Weights of a small image classifier.
Model: 32-pixel images, norm layernorm, activation gelu, patch size [2, 2].
Training: muon at rate 0.0049, 30400 steps, batches of 128, held-out accuracy 86%.
Rows from expert 31 of block 9, named by matrix and row number. Rows with one number belong to one neuron. Each number is 128 + 32 x the weight over the matrix's rms, rounded and kept within 0 to 255. All counts start at 0. Numbers have three digits each.
# up: expert up (model.blocks.9.mlp.up, 32x192x192), inputs 0-47
# down: expert down (model.blocks.9.mlp.down, 32x192x192, transposed), outputs 0-47
up.18:130173121130188125168105145083081136062128145124097133082115081055163142144092116130165130072082135142096157166087072186130094114126106145231082
up.19:113160123130165149155127167145137154091125155157131170133138173128073089127179154142106150116139120158123122107114120131105112182064127100134108
up.20:130116119157162123156149123121095165109175142117051117140098063178057136164135070121170098185099135097133134128117088132147172136204117153156135
up.21:116136155110104101115096116143141137152142147131107121130161108131134115111106117106150079139113145151132161108112170117114119141092139128125135
up.22:131170116139120139103105121149142135151133105093135129146130163133150123106103088126132127135118124136131132118100132114094135128127134128121143
up.23:119101166168143139131195141102165086180087111120215074104125104102164115161104046153007061085093117135113061086177097122107113126151152129080192
up.24:169056166115186160063113130124088151158145111123097183189061105124079112149151098137073142110115134176048162173227161131161164100160074161148117
up.25:077131147115180151183119171105110177086127085155131140103090115163065164156144124097093107116152143142124131146119122144159195179121171173127116
up.26:115108147142087113141126090114111134103123178102111134082156125101095123069124138140170133125083100159140172126154104151152167086073109118130175
up.27:156112112138144146107124121071139154131151162153162129124140069123106131131142132132146120131100108075157110116127109127148134076140137147154136
up.28:100130085156209221074126130081200144140146130129196092063161094098061139112196151107149080189131140121111097163095140114105043158164134095113154
up.29:144139183079144147166119110140109151091111102187182186097124148083093142137128125127157137044129076087146120142088109144121107098151101101177046
up.30:111087128137166162142109112116091125162150170158128101146085076156112187142192078153145103081178147178119149113174079145172114204176093113106116
up.31:175128101137091112179115204091145114099078122125082083143147164146128140101195110090134091161110108164152118192132169097108117099148163144104137
up.32:124155116086097130197093124113102092141112104153152114164096169096137147187148172085055083140192136127162185097111099161133108168104128136087080
up.33:151111108148222107205255119058122081125165116127155141186076110153122074204104117098032179102119176141143113147178068126115172187137112049188205
up.34:093116141112130151122181145142129121115127150161146100156098067143088160085185129190133132092146106148160130142106105113129134138182107113097088
up.35:199044127151175127077173117098161117133168136104212132132136116052156138165069070176117120117129124083200069150160176179132153142146194110117163
up.36:121119148174174089152142128148093145150082115139116095100136161118142170103141110134172076134139117171203146105125150120134146165148099128126119
up.37:140081109167168197106098154112200154142125118132149112104170158023162084093179155144121196076100067112113115077134089091146042032172129110148099
up.38:058142141164152135178115113106156175104150135146112142113127064128159140208151119108197081109093136108157093146107101111118114099085103133115128
up.39:133152154182156136117142125131138107194121106164108110104100179127158152143128099103159155122160159116156115130109140127150134133109117194125098
up.40:149045156156198177094162221125118060093068129133106100037152201127154187090078075181124122086203030178159089166131146145198164151188154117155105
up.41:100126138177094101142144156164131143184114043120094165160220147162177147208155124110077120151214140109128150117138166158121102132131098110087131
up.42:105171107113098122115136101101114140181227084136126192153084141081125129051142123151122191141128134116115114155092181084092097119110160163188112
up.43:141104172146160096189178108105127138165126115076115118124138124204162125193169132163073129087140076064136179204152103136107151090116159133115159
up.44:155141103124202043066131125107126064150196071126180120120119195118067080153103135149073076074168109123115225109082140202110095154143124091151131
up.45:115161188040147085108159139149130141096152126109110196150183081141138127104136145079130125109117168100129102099144167105080168084093122149068130
up.46:152126142123136134126124124124135128140129125116142136133117139131125116112130113124133126143118127126102137130122113114140145133127125111132124
up.47:127192133120129140107140132127141129090118119119103161114146106146150075104114155077123148125114150113114158123090091116105124123118130119152111
up.48:067117136210097137156106137144133111203134122119117132133200157155103121173135116100194153165150116087200092122156120128159154159179164131097139
up.49:149121097114100128158144146141135138142105127115137141116185143166133142116128117127117110124139151125141159114125116122141151130124130121127112
up.50:103083118130098132148119093119107140168109092103099168146083174070136083170075177170102160107149144111123131191074087138122142200115102064129118
up.51:090144129098151143151129130137116105093127144144149146145124139156139101143126123110186146133185123159130119154131145171138127139092120102105139
up.52:098158127127055192134130098177140178094179144143101192097135134124181153116182179149154206140065099157167132158125165155119133146038155173101178
up.53:080125121171127159113067126109155155102165170161148113139171117071155125119135039087136081101122091059146104117083126172092132071144133155155154
up.54:148144140126125107117109132124147146107104150122139143115116144133115109155162139143109137143131111138126128139129108139091118145153111109153130
up.55:137130122120155147101223025103153081117138142159149168155111126090099120177137153159096087167157169120132054163127098152122145115149138130151113
up.56:170064158104163130126095151146113159148137107116110108087144091086131100106093114074171102052114081198091082118099129136087146146122105156094117
up.57:116116155149176149098175059137157079142148137114125094154143161124120165183123143085112165110198043091178087120137130088142115153104099141134133
up.58:172126146122100108110169115178149152140136135086126203151105109125173190158137088152137192117091074128112124147151134094048177146131068146136153
up.59:161160098123133115169131125141184143146114068150128108130116090152095058165102147103101110185139133148094101118110133163126147119127099113115131
up.60:123140143102168166119100153099148129126130099150097164130132175152152139123089135098111154148087113145154103099113140070120162106118093130132130
up.61:188088139119159200127201086156134133099120126147203176157099123097119134202119106149096146139163155085129133212134184155163140136178129084152102
up.62:153152108060138179193167100109089114126114122116142151115146095095100129139158113156133134130105135148101166092159088169087124111126119153127129
up.63:106161117153110182058073083181135175154107143138163119149154137100127150191134097117117110076141103105085109159112155130119110146155107119113148
up.64:167121107085105070157107179124122084114150057109137139139134132074124139190099115095147179097165156120040116146161169178074097126124067147057128
up.65:126121120143114130096104189099123159145105114148080145102160143125132110115127169136136109129136127117154123112151136146114103107143106133105131
up.66:161092139227157190189139144153121141157118101108110142091077109131137118160094155139126163085180076118054128126093067088161140118099121081119121
up.67:149132126158171141182123170123107102154094128118107119126146128146144117167119113136145123114188139138130110124155124120109094162141113127109142
up.68:119136136116122173126075136158156095092110142118099173123124113155144096127124092112123094180180141108165126162116113137103102102128134152113105
up.69:072129112153148146062235108150140130140121073122148144098220165102213153128100171138125158066124133073226063138126230085106104055187099121129152
up.70:126091146140154114176095137142106189145152081100148089100159071193163096099133127152122116108149093100147117101134151100114131157163150162122125
up.71:155075127194103127113220164098148088191100204148131073107129111144196175121110063154098113065099088110115122122123214112096149051112129149066174
up.72:123150117148171174122083108122103123077132160157124126139177121125141107123096142146117152126098149080171146104131132113166127104153140127092108
up.73:149117132105168106126066134150088165135128088094142124112108087101110143154105101149108105090137116117117155128154116092127126143121095166160124
up.74:108071152158164199125253127172109124154172189105125116100105188194098118213101074184067153110190127075112137077121084219165145000167134116137106
up.75:126107094122151133108121145092122130138115119145106122106126142142105150136158128153125129124135132122135136135107137117114139139116151149123103
up.76:098168113099156137127126135151134160077174055189170079145117103078123131155120067132094143082130131137183097172096162111117052199078122126150132
up.77:113122117111169075121132192066162134129144149096121100091063199121120135134120103131117140058171187164096094126159129124128125114124087150138145
up.78:132152159143129158189122119088151152105119099115146129136105138101138149072118107176138132116113120106145108133139127130121106135103138124161118
up.79:121095122112121164138113142127149093134095144152214151123171122160087152090115154116163065116199052091154145193167143199162097191157038155081214
up.80:081068162109076164145085172095125100152115113109145106155106126134097085176104129119165177125132188134110147132121121120158214149136130183151150
up.81:140118156172149097107128140119104110115112118114122129135148131120152154117164122129143122088103133102164154135180106113131138159138139130114101
up.82:137140154131137116120081176147136155151120149113112121120143124116123090139166134108102115167111173156145130100091134134115138146093127138158140
up.83:064107118100127126217151152144124160098154132125140122149144124126130141131175173113133120126147158093118089092138098119137088170130119140103136
up.84:155102134104118152153144105190128147146118080109136104182130142100132157171169100201141117090188139117139185130187113154170154177098110110126095
up.85:107146109120097111128121153139136146145102164175138167131087216132145107120130131098146141157126077104145090133129126111145192199094113146195156
up.86:087082173159093159176135209176135097152119091118167129117106127133174132154146132147144136110170109142133093096146104099223107179150040123133128
up.87:206076136171162140149191031086073099194109161095128024180105152089080134127079089152068140140193125124162107140133060100154140073239178178094111
up.88:129154132112085123150119082131135143129142114113098092148172209099131150098132062131137134166108117133144124082127100110087140153084119134122175
up.89:129105136137133180139154161153133113178119176172114130111184077134154123088148122112129105091093117141133141148151112096139126107114095130106127
up.90:094103118105130128110155152118133127139126140158120124140132137114134150108118111145131120127152151134122120126136128149114115143133131128095112
up.91:145072118135133144142085189031066100150061160152107084123135076116113206141103174117094093107087120178124162182211155127173188194185148218142189
up.92:147126202163149066123178169127144070170105139132152057109087174114216115156088045078093165092141109109144163144177108079081077090155170140109214
up.93:137178148152131103119120146134116134120094165109141130149076128171192143130124138106167136136172119088108105123174095149123118117150092130148146
up.94:098106071088111131201098061144098096097107156151049143111165127165075170088154122109221052155152071150183191082081085156104141118096120176086133
up.95:129097145103129139115095101111135140136085146099123134130105146085116137189132082121142154169151122082152121190127172143111165164139119059115141
up.96:108142078119108163147108161154132076134128092085131100114128121150122162186118129065140151169085174152150142086130109133128158169144085130148148
up.97:130115103135161178116111123134116129135130114132100125159142084113139147102170176160135123116083118119125160136136123153169106116183158155152149
up.98:139118137166075081153131163127124145129141111124165123138149100125123136133108133160137108118081110098124127090133120164114105146139139130141100
up.99:167140116145083094100127130090111103139118106116094115173162145162122149139137122120161134160115135159159128136132116135109145167122109150071108
up.100:134133139167159112108144120104147074119121142115104112158124156120117161135130093092093117116131144129094153146106150146131182128125154132122097
up.101:134122131134105164176128128104157131160179121132135150068153150113107146204116137154171134125100088076098150155122091108166097132116117146138154
up.102:079123129153136139083181111152176109051168140105161131097132147138173113196131037124147131130097158134158098197246084188162093142077129123134185
up.103:101109139105099114122097117131113116110078090161154153086112155176092136118101169046126115150126104128144086089104142078146145156126054146151150
up.104:099159163120100193046130103091132131120111082082107208117105134165161145176164106119163162124170098118105171083123159163111131104120121143137120
up.105:140097129102106082157157170078090066130115137129075161108043089124169157118201064077156130116100122164199131157163145122168082042159243091097082
up.106:122107099134125135134152111124093108164150139089156097132172165172119138151198101127145124119149140128217167097136154117142168109200148116153120
up.107:070145118161158190142079138206079130145151147130139157131082229167174140140151067218055155115106045155132053092066163062075114188120105098164095
up.108:103133109142128137112134093125100152142168151140193133103133162136112112150183107187165177130189067079149095106088034140161113092117071084190128
up.109:107127105139083131089134141137150094142098117146158128127110173137117127086160085108123135125096144136129130144136097142136180104121130090175103
up.110:133105117117178163122129060109130108114118111117077162083122144063109142120117112082196169137165101162106083189174151164086117089073128129111104
up.111:095075098123116113206133205116114141175077096156104175088140153132164119135076164109122098099148146093185106116161093168155198139079171141121160
up.112:110136109133141124124117105167137115126120148106118145131135089110131134135156170132112150165132131127140133138096102120112071152121136110095130
up.113:132143111101119104132121152101113077107095144159092112040151080160125085155128092111167159058169131130099123132149150117172172232181136141148122
up.114:153163128129127144124154135147144090199093094100102096167136122159186149130143086099156141124093144163159141132107114109126150165120116151167134
up.115:114034106129165199095176088119182078119132118111138122115136119111178137176073080174115114076157126103180094094188160152168053109108053038127156
up.116:134148113164193117113076133131144140148108155189155136109169133088056092194165173169181155103145111121103133141101097126147076164160133168117148
up.117:087158132100133196113134124155193092129179198140135094124092202179082126141154146122146187180084138157201113131206186148127141209120097105131099
up.118:130086119137195167116137169154076114132170149131094095116139097156151149098137091137117103085075121144189083107125142086168100132182131106101192
up.119:222096149172122120130134094103193103118144176131146158131149195106114162112078113144163151127096138081197089119061120116075165074119138164122133
up.120:096202132175255129231113124119105000122119150154134118121107009183108170145131067196091179166166142122152152086154035138185059141137217120099104
up.121:126114148135134126116120126152126125181130115079123110089166130154148111148075120190151161097161157085117131144138118142108067056151117114085099
up.122:104027112142160129146141151065106115174141166085169014157074112162166162143134072158128155101190028130128122130175177191106054130106129103114162
up.123:074097101153148220142160136078078110197192234076162078094134077093151126121146028182171068109139050165178129154128101193161059187112095057121088
up.124:148052169124119160189105161163125150063129131123169173105109069138095094105144159168160102144189151172084136156132167170120179212194066085097144
up.125:192090169118157092089153114123141142119127115130123201079176147116163168129117034091119142074202134101120135145176132175198092080163189045089150
up.126:137085157126095124117116127148133135154088121132136111108171128101162154080103138097167124091134104134121124112051109113109177113139149121121126
up.127:172114119059134083132162080145081142136142114102190167100055130135101136163078123108042160114110142144140112106144130070076130073159110097094125
up.128:108070146185103151127152120123171158087122085116138127057092110169109107162141103119119118077113084147154107132157148090140082089135166160125212
up.129:135126122116129136068096170108134130138097113108128148112191065123066142164100107161110092157153145088123118138127148187104165127176150156111140
up.130:182081091126176122118198110100129077163081124087163176191143133077163138148144114146135131122120183101136124088153143111115117060121202128156070
up.131:114126183132145114116148177146158112145120094116103143138169112107152117074085052120128154105123152149173094084114149148126129187124118186116166
up.132:152118154110173113094146096111124184093156099069102151105150095130187136096124047168054089113097118132191118137125097139131124112169144140124092
up.133:088152105185102153149060129152179088072102123116176113133116087119099173068116212175133091094107163168168117075146137111079104181154146063105152
up.134:164107118136175160161248166175177089087051120163093072114175137147170171204167131171103184049113165094080184112197152163133130097153052105146053
up.135:168137146120181109161128154134142125103111152125126118136121100117134137139110163182075175144106103156127115149157122110125170115170125097075087
up.136:134141177152125059096180086112107125052127153109181088087131185086095069168068135163183096111106163087170099144134073157177099125166132144146117
up.137:099109132137217172115144195160136091120133195216151066125092103140128107150122025106080152025180090085222108122118135153178030012147120158135135
up.138:130131122155093139137106124145160109103123104162080140128091162130136119113149141181137132131111120090124139178070175138156092183105120131100140
up.139:104100142136103121159125145152105125140099110140119137104119103134154108139107106118138162127167119168132103140127099117111163150113143161124172
up.140:148100155134143125102121149145149144128101137076087125083097166155096150114096102116131142218168127151148145129185102101168139115124071107128102
up.141:104196090089102137160158120155165149134123086119144106166146135109093141106121103101182105145108128106090181168110161088077203116137136139110098
down.18:113139146179137108060106118142124080149107115174115064119125132097102167070118130123180167158050162173090086058168093129166092131109139145128131
down.19:153124153072088051174136128144155151088111142155167170148148134103095149117097082126132095042128115183024160066160143143104242095153132125093095
down.20:144142110148148163153113166111127154159138131070134134124125118187149080160186101075126209113151146126106099109138121109055049055148162133118151
down.21:129119117165156174112130138129107112117163137108120118136140131113126125111155123135133072145114163133126136150176129124109146136145113141148093
down.22:130123130111117174101079141091165125139125116092126141141143140056099156098124109161127109154138108134142145164134116127101128147113159119153105
down.23:152132185085195047190112155161156135096101107077144124120168118138165221104090147136140138144021128142122142058115130112121155123122144127122136
down.24:209129115124094030176123130133136126113089106134107102135052120174098097091170123069105143066165168101102123109096120134147133109120081124127163
down.25:106136120158086065134109108118126122155136109136134145084165135199100146096120152094152162153156115084096143114119111108131095080157186114085178
down.26:149127137160164179167094119201154131115147097151081103121097135125108139120205156148094186143081130086121123171112122135101101096145164132131051
down.27:144120106107142139115166122130127107177136108136123139104116126140111152119192118121115127142157159136138152173066131100137146117159132126127127
down.28:091129147158085010166154113114158080141097117120124166138163135141131050128092173056156070152154127131104108104088134115176170085119156112062169
down.29:152119126098129087049192134101075118140155151103170081142157137113100094101133102122125165192105136146154054144114101130133119123146169113127138
down.30:149121108156145217085132145103145134161055110211163132125128116214038140199119170122147116087160094121135165144181123107174044066127151128115175
down.31:094145083140222140093131153123161158130108151179118132111107129176104103111124172143103105114082119122150190154183119137183061152096168124125082
down.32:075120141172087138132156139181124125106186130191085152136170124229136128167081103131153171145133108132138149152170137107202203067141192136102125
down.33:159136102142079023244138133108112157143132128145129125111146127141184115178102192117114193096116171167104136096127132117170084104101174128121105
down.34:113130119141152146124109112078143135099109144131156116144072133147093159162155071119139118179177168143122085080205126134098175070165124130083186
down.35:183137088118142150180111149133066144048082133116136121156139124091165145103099111162056160125071126156130110141116125113068133129136170124159086
down.36:140127105131175163057076140126165135125133117081106134161096129194094129174095135121066128144116141142143117150149156104129165089107174129118109
down.37:113148113135190152139094150108098160159122113203152145147108123052142155091187134154093184130042135106206115142064144150155171143130172121103076
down.38:164134150202177122139171131142128119143187114157090140114186143089183157037104102148070055070102172148141145162142110156084124136121103122173084
down.39:122121169118100152077161118113127147111139110125129196111136114152112098192112096146180170104163149100114102128091142132125126136130134135058071
down.40:121108108088149115115116148195165106140151141146125127116089114109100171174098181188096153134119146180136167087055111143107108105128099149142132
down.41:048109149152089062222148139133104097123135121086150145146212131088096128132142163130189218116122139084085181163122129105202142208105069132099171
down.42:127132167120039156255159127161132151156132151174105091120192118150136121142106103095097074130139151133125134167118106130163109103113111106110157
down.43:123117105128133082221099108102152127136078165122169117145139129208176147084112168145149102122086121148135109160121130130194142105097104137142201
down.44:161119104037073054155121116079078120142108153104066172155068132182145191122065082136081179147084122114112156142145136109074180215140150132117129
down.45:143128171093088129180116147097150109161105102054155073101105140112164102053118099192124136150135124121116132099085115115118163115136119147151151
down.46:103113090133136133135108126148145127105138127112132119100145139133141125099146148128125152151135117143117101156131154130144134107129103107158089
down.47:147139152095120130193140119116153147111151148108152090118182130085161094109145150097104198229165123207059052098192150155091152025108110131133037
down.48:155119098139158053054133121102123090056068138144047138135076134138126152156083111150182058173188011146175126088145114109159067201132135126052171
down.49:096137109133168153101141130127141152115156086100146110159148121114130124147088139227146076072107144097122125122232133110131184138096111112115046
down.50:093127085106098202067147116109110103079125102116105179118122123032155100103133101084157199072154104143096108127159127128199071159118130107102125
down.51:097115146125150166034106122159119112126067169170059130122097138162102118151086152135185151160110092084161123129255151099088096136116049138156144
down.52:153129096142123215146110115091171128148124156209143102115142117143079121143102155162147064086138081156145102134114150112186104147117149129144124
down.53:155121158122129085088115110078130121098156123133083112146110119041140117159133098066112171113161162162122143121061105128177087188127192138080076
down.54:152120107143136161114109118111095101123133127149121137130111130085117141099146110191161086150106197141100119128115126110111092146169098129151144
down.55:116128143135085072155145161110151121124196131132096078116113129150150122145105177144064109202177130116102183176128163109143178113120141117077163
down.56:107128119126082166055123106143146144149099128091154108126145132112102141107123114132116123112105143136113114159174133149045080064149113127106031
down.57:122136145112108219088143151085103122110094167095085120153091128154161134145120170077065067194103187113189155138125120132113121194105143122113172
down.58:136128154161176122134096122149120133194132109086145086120136132104145153055145130083153185065146139169097146166106148115116146195147124121199134
down.59:154141106097211130132110126193099128105126106167123168133166122137118138133146167115176117095119097124070131114134137143148101158155068124127176
down.60:180131167109076090131151154105117127093154127164108107150129120149141153137079171117189138185169115110126212099087118121078170115106095104151160
down.61:145130143109106034188146150151062082090144148089140144154105137117111070084109147077106110110098131137111139223116134138140144133137159121121133
down.62:125120133127086143147146147148131104150112107146148149108146125085110139125126146137157170129156117126145116146161128129158102141133086139117094
down.63:120112144150138150090142150117101119136089139125107151170132135087154113129177165134143149123152083133089134102145156132135112110133110157083147
down.64:152137168108110107154081148120110160124086112115097131146122129117178121129217171105156092131058123136133150182081153136066076103128091136133123
down.65:140138185126110149133109119162105136107135138194147156131115123073117121140107039120138139154109108180148094168046119120157145100134142125135148
down.66:106137107158085181053147128085130120128147111037154112153180127070133105139179166142205163101101141125070102107117126143157163057135104132129191
down.67:131125108103116188050135119173173130129065128158165129154123125124108127168122135131182048156118058066166107141143137116098121164135109132128088
down.68:094129115118172162141131114161160120100119133128111139151167132166148111065118114165101139130145146109143163114132124138084094143137115131099092
down.69:194128183087082070185149138132147126211150154139071048129061131126196064133127129092084167123114124129135047077073129122117175106111111127106162
down.70:140136152083155173077116131113086156171140118074129165148098121165151093151134107084144128086095118137156116130138111126102106181122140123149131
down.71:095110143137143120206152168136130149168135114163086164122208128131137235030099128141078159073095102111169172109088124132105052138146164119207154
down.72:135149112096111068060151134142121103139108122124162155120157130116085100109153142114118151174178133126124135159141133137152140110123159138138149
down.73:122130128106154159096096141123156130075137120167136110111178132127102144128159139135116102082136101136109112139131114153121084130118168143116088
down.74:142119182143081034192129126125157095113111119069074078127173126144167103078064146131102093216093142111111183167075131125061097205186095123067117
down.75:079141123126147109160170124167129168136135140099140169112116114138161134135109112116153143140169118095105122161136151124136244119148096119112141
down.76:093128138111163138103152122096091127183143122142075089136190119079173084158177184087206168127100134123125144071087103132097134072123116131225062
down.77:122141118122103071092147112208114144173147150107123101124178123122157104073157095158102141131136053138117115130169132106121148140132136140078107
down.78:104127103162128176159130141086112170146094123114174108139162121050106153149144122139130082159162130141132140148119134124180061097112106130208138
down.79:153140052084140144068148097071166120102124148197128109157051140164150150214099161129144198098138161092126139102113138131110120161120172138097139
down.80:107128093113141169151095140145137117165112153122112055152086125150174194173138103080135112124183059149148107103152103108147097136120064143115195
down.81:121136152133166139136142141180127102156157122120097065138158123096128156162119157178105138096116109159142099146167118128125085078133095129132164
down.82:148109141108133106065139138046096125104123149112126179126143128053109147115130139150150076228121117160103158143112129105061145113125137106144118
down.83:082133150120168163038205127125143151140138127094148109146130123079097115215152147124135068167104173101137077079099111122153114129108147132113142
down.84:138113084087177130051083134139186109142121144112104186103153125126075103119167100123098134098067071120106067140200127127161120135152179138125151
down.85:113135135132089084075140121084179176137206110119155067123070117164071001121122098128124087136152164130106158158194142122135150097148175124157167
down.86:152128146112099086000117086149179111089129127102144117135070139118126146218132129145145108135144064092101104157138131132170129184137108131107133
down.87:161132197102148068223087131152130137135113126111176163054207137159133090033070150038103198082172129106171131077042115121117168150094211142087097
down.88:120145160167116129113110089146121138170150145105104154139084107085103115146110077195174097142176139149136106173109127123158124110149149133110093
down.89:072124114150163082168124100086127148164104137188218158139067146122188065129207062187130123101165151115099220146148095108157103048132079138103121
down.90:069133127162148150191115138196134151078159112099087111167053117168151129185184150189092110153100110104163149161153137132125116141149122131126205
down.91:082118129154132121163103111120177075120140091187149131111063135142151136199050130103148172080149076154137153121116142128153133105120095123174155
down.92:110122152090132025147094102126166126111105089158122130121180143177137159041127163137083152107094041116110116157099126148231104135159145137161061
down.93:119131093194087165053132127151163122080163115053132114118082131129139124129154137119136093062095121103117115172097138117132125125135101123137110
down.94:118141126132115135128107093117039106152169155145161155155109129164084222164088082155104134122094148126114103135101145133058141108131162123177105
down.95:169117104114142155104112122132101115140109137131146133123111125092144114126140126128127109149120152108098122118117123129102115136129106106108206
down.96:103117086112101146105130141127121155117140123169181096128118129134172117161103142140179099112167130132074114086147121127148126098124190127145098
down.97:153128118141146143134178102092168172182134129108159146139152130107117145157173155152123085148200154144140105147125138157097129137120127127142104
down.98:182132113178135167130167127133127124138108139081108143136124131123142154109167078174123134154114152149148165152110121149110178148097130135133081
down.99:125117118129117133189108115078163129126064146088139155117063131131130107118122113144207134101115136107166111125188145137109092124099112133172152
down.100:158125121116109169157127149166112127103152151094097189154153111123146150133139189181107118147173072106160134088161135141138119143137121130169166
down.101:095134100168140210097128121140142172137056145126146115112134109165082117198072147137103149153083124144109065095175127101127118158198163121109139
down.102:151128166091114074237125143102119132100128148137134106137064142139162085120115141184051157123069111071172068099050115125001086063128118134096143
down.103:115136176140051215033108144118183090112112125146124117101091126123114175118175102051066145095112176137194092084112136142145058206142129119105062
down.104:133134137159131106097188141154220112129155119151106081138154130102154092117129130139091132160152137156095139128157095108099114130108152133194131
down.105:157134185093178107139126139134097126151168102166123124148139145121090132106196180081106113068155118103148222144097139110167168114118124138084039
down.106:128130164151159067183135096162142109072168149132161120128095130134150166214077185178116100138127139118124158159101119117115079170141126136052158
down.107:111128152109105055194147095230085105165107128091144143110172139139099108093161132000099133087116155114095094101075116135107177196110091136160070
down.108:102128096182105026179129129036140130109053142127150135123106136080127101155135045106091145110104179120169141158072123157134114155088150120089181
down.109:105132143190122136127075103161106133142132153145082102128130140139109172127147095104091153146156079119141142145084131148137123122101095112132106
down.110:123136112103108156149105098158096150143168133100101136128157123066056112118117085072125140057186118157162081158070130161090099065083128124047115
down.111:135136136154105155133164117145193099135139131133133137141163125108164125199115093133195115082076142122109164085019134114155115175142107122084128
down.112:086127128148121128126146121088104109116133153108182138111116117143164150119159152142146084145184136140106135146127106121116159083111103130081135
down.113:164124139146098133136163149181105114079121114181163151129152129156122156100123129156169167129128133098147184162200167120156184150120153133174082
down.114:101132130124121157084156118121143145086118107115161124147169113137116173144137167097152116184089069161150127153114103122153129095145107106168156
down.115:117134111094151143187106095135057099140178103090107103123195146149147196083106148164098149107048085149148138080129132118094248151126100141149137
down.116:152143105134107069186107105136140133101110165152089163144219130141181136089103158133154137160110115094112094161134128146144185166111116141090145
down.117:154120132140096067128122102092158117158135130109109131098101109142149084111069153076134079154158055126092110132041122147138088092138122134111192
down.118:138124171109170157112107139116117150181151120102188110115084133082116113080109094132163148124166070162182181143039118134129137159122121128154073
down.119:133137151116111130114113137125151135200167140115132139127084116180184129026132151122132111125083115145156178195081096110179141169135161138121135
down.120:110135129123156163140131122091136154181088116127078126111232123176116182065129156143128071127133149145086123163103149124151148118124156139159167
down.121:124109097124148140220133133164094103195118103127144128132099123157215105116121086155115163184026117090135138126122142126134133112118128132118103
down.122:114132094175119000255145127023075114148124147159071090119185144127240148080100159055142107124037114104155120114118093118099206173146145124114162
down.123:083135155150183176079116107090105119101140146128118154144141114092090145142112055134116099083092095098110250089158126152156121138127142129134110
down.124:131119155082172167054129107173104140074108091095096130122082134094128118115149075107114125110134110131099085076168132107069000142095128117167158
down.125:152127098137122135144114110197095102138101151126214094146129126104075160081095105153097140159122090116119123162108136141133079164147152129113159
down.126:123112112123156152227120137104109092130142117127115175155177139120174107098136130156114162137090150141142192150110118162109107121136113122126152
down.127:139125120109113150149108134181156148092114111134133126133091126148123145182121180113078122108078155133125097167123140127095075132160160132100076
down.128:125139105120154084152158122105092155124124143212124118126165147156146140125158185171177084112164138108128150145097137118136190097140059147145066
down.129:143119094097144132187123132157125111150078163192109160114082128122173171098150124135173143130028101153117123142102133126124245134135114120105218
down.130:098121073158093118189149108164148172099150134124090129134173125094191109067080216147120078156124118103121074123070138131124130142145125155076103
down.131:124129085116080154103114128096172137153148145119158146131092117158142156159109068160142108137126092134154125165108122130092148094154121134130140
down.132:126134117106150150095140165133117141132152159131117128127122127130123084093142089116124134091167128129130114138063147138168144149106136130189108
down.133:137130176087134105217141139129097152184119108110095136127177131123098143117157117100110222126117188126104093141140172127223153186165106128138140
down.134:166125180120117055214170157191142132152199097122119129142129123177110148080101185165065126138116130127103125072153083132162119171125121134144147
down.135:120136139178109085189093128121148132137133104126110120094105123151083123073132084154101133124115166130152129103123115110116118127125057145207143
down.136:137138124132090166084107117178077164136124110096098145100130132157111097200096163109107141229113196148128043115125156124104205117106114115059163
down.137:167113150072139009211185068116078129146103152175052093122141129095101214132047121018043142138079161125130100080000098124106185113148151110135123
down.138:182118122189141195114109118075130183122145120126182134130075130101088103105119137157065148106128156104107106141154118123154132149123117154111142
down.139:127110120164112084120106133165131094110102119170103162131152122120135146122151167162121189130163162074164142140147140158133136133136135116136088
down.140:121129115108069166158110097102140105127111156109117150133080118141183116143112173167096126120088129087148134040115122154060152151112103132137098
down.141:140135148141128128170119144096151122138155135225065070140158137086144185129176050138170102053138144170161151070150122129000124149134111129117147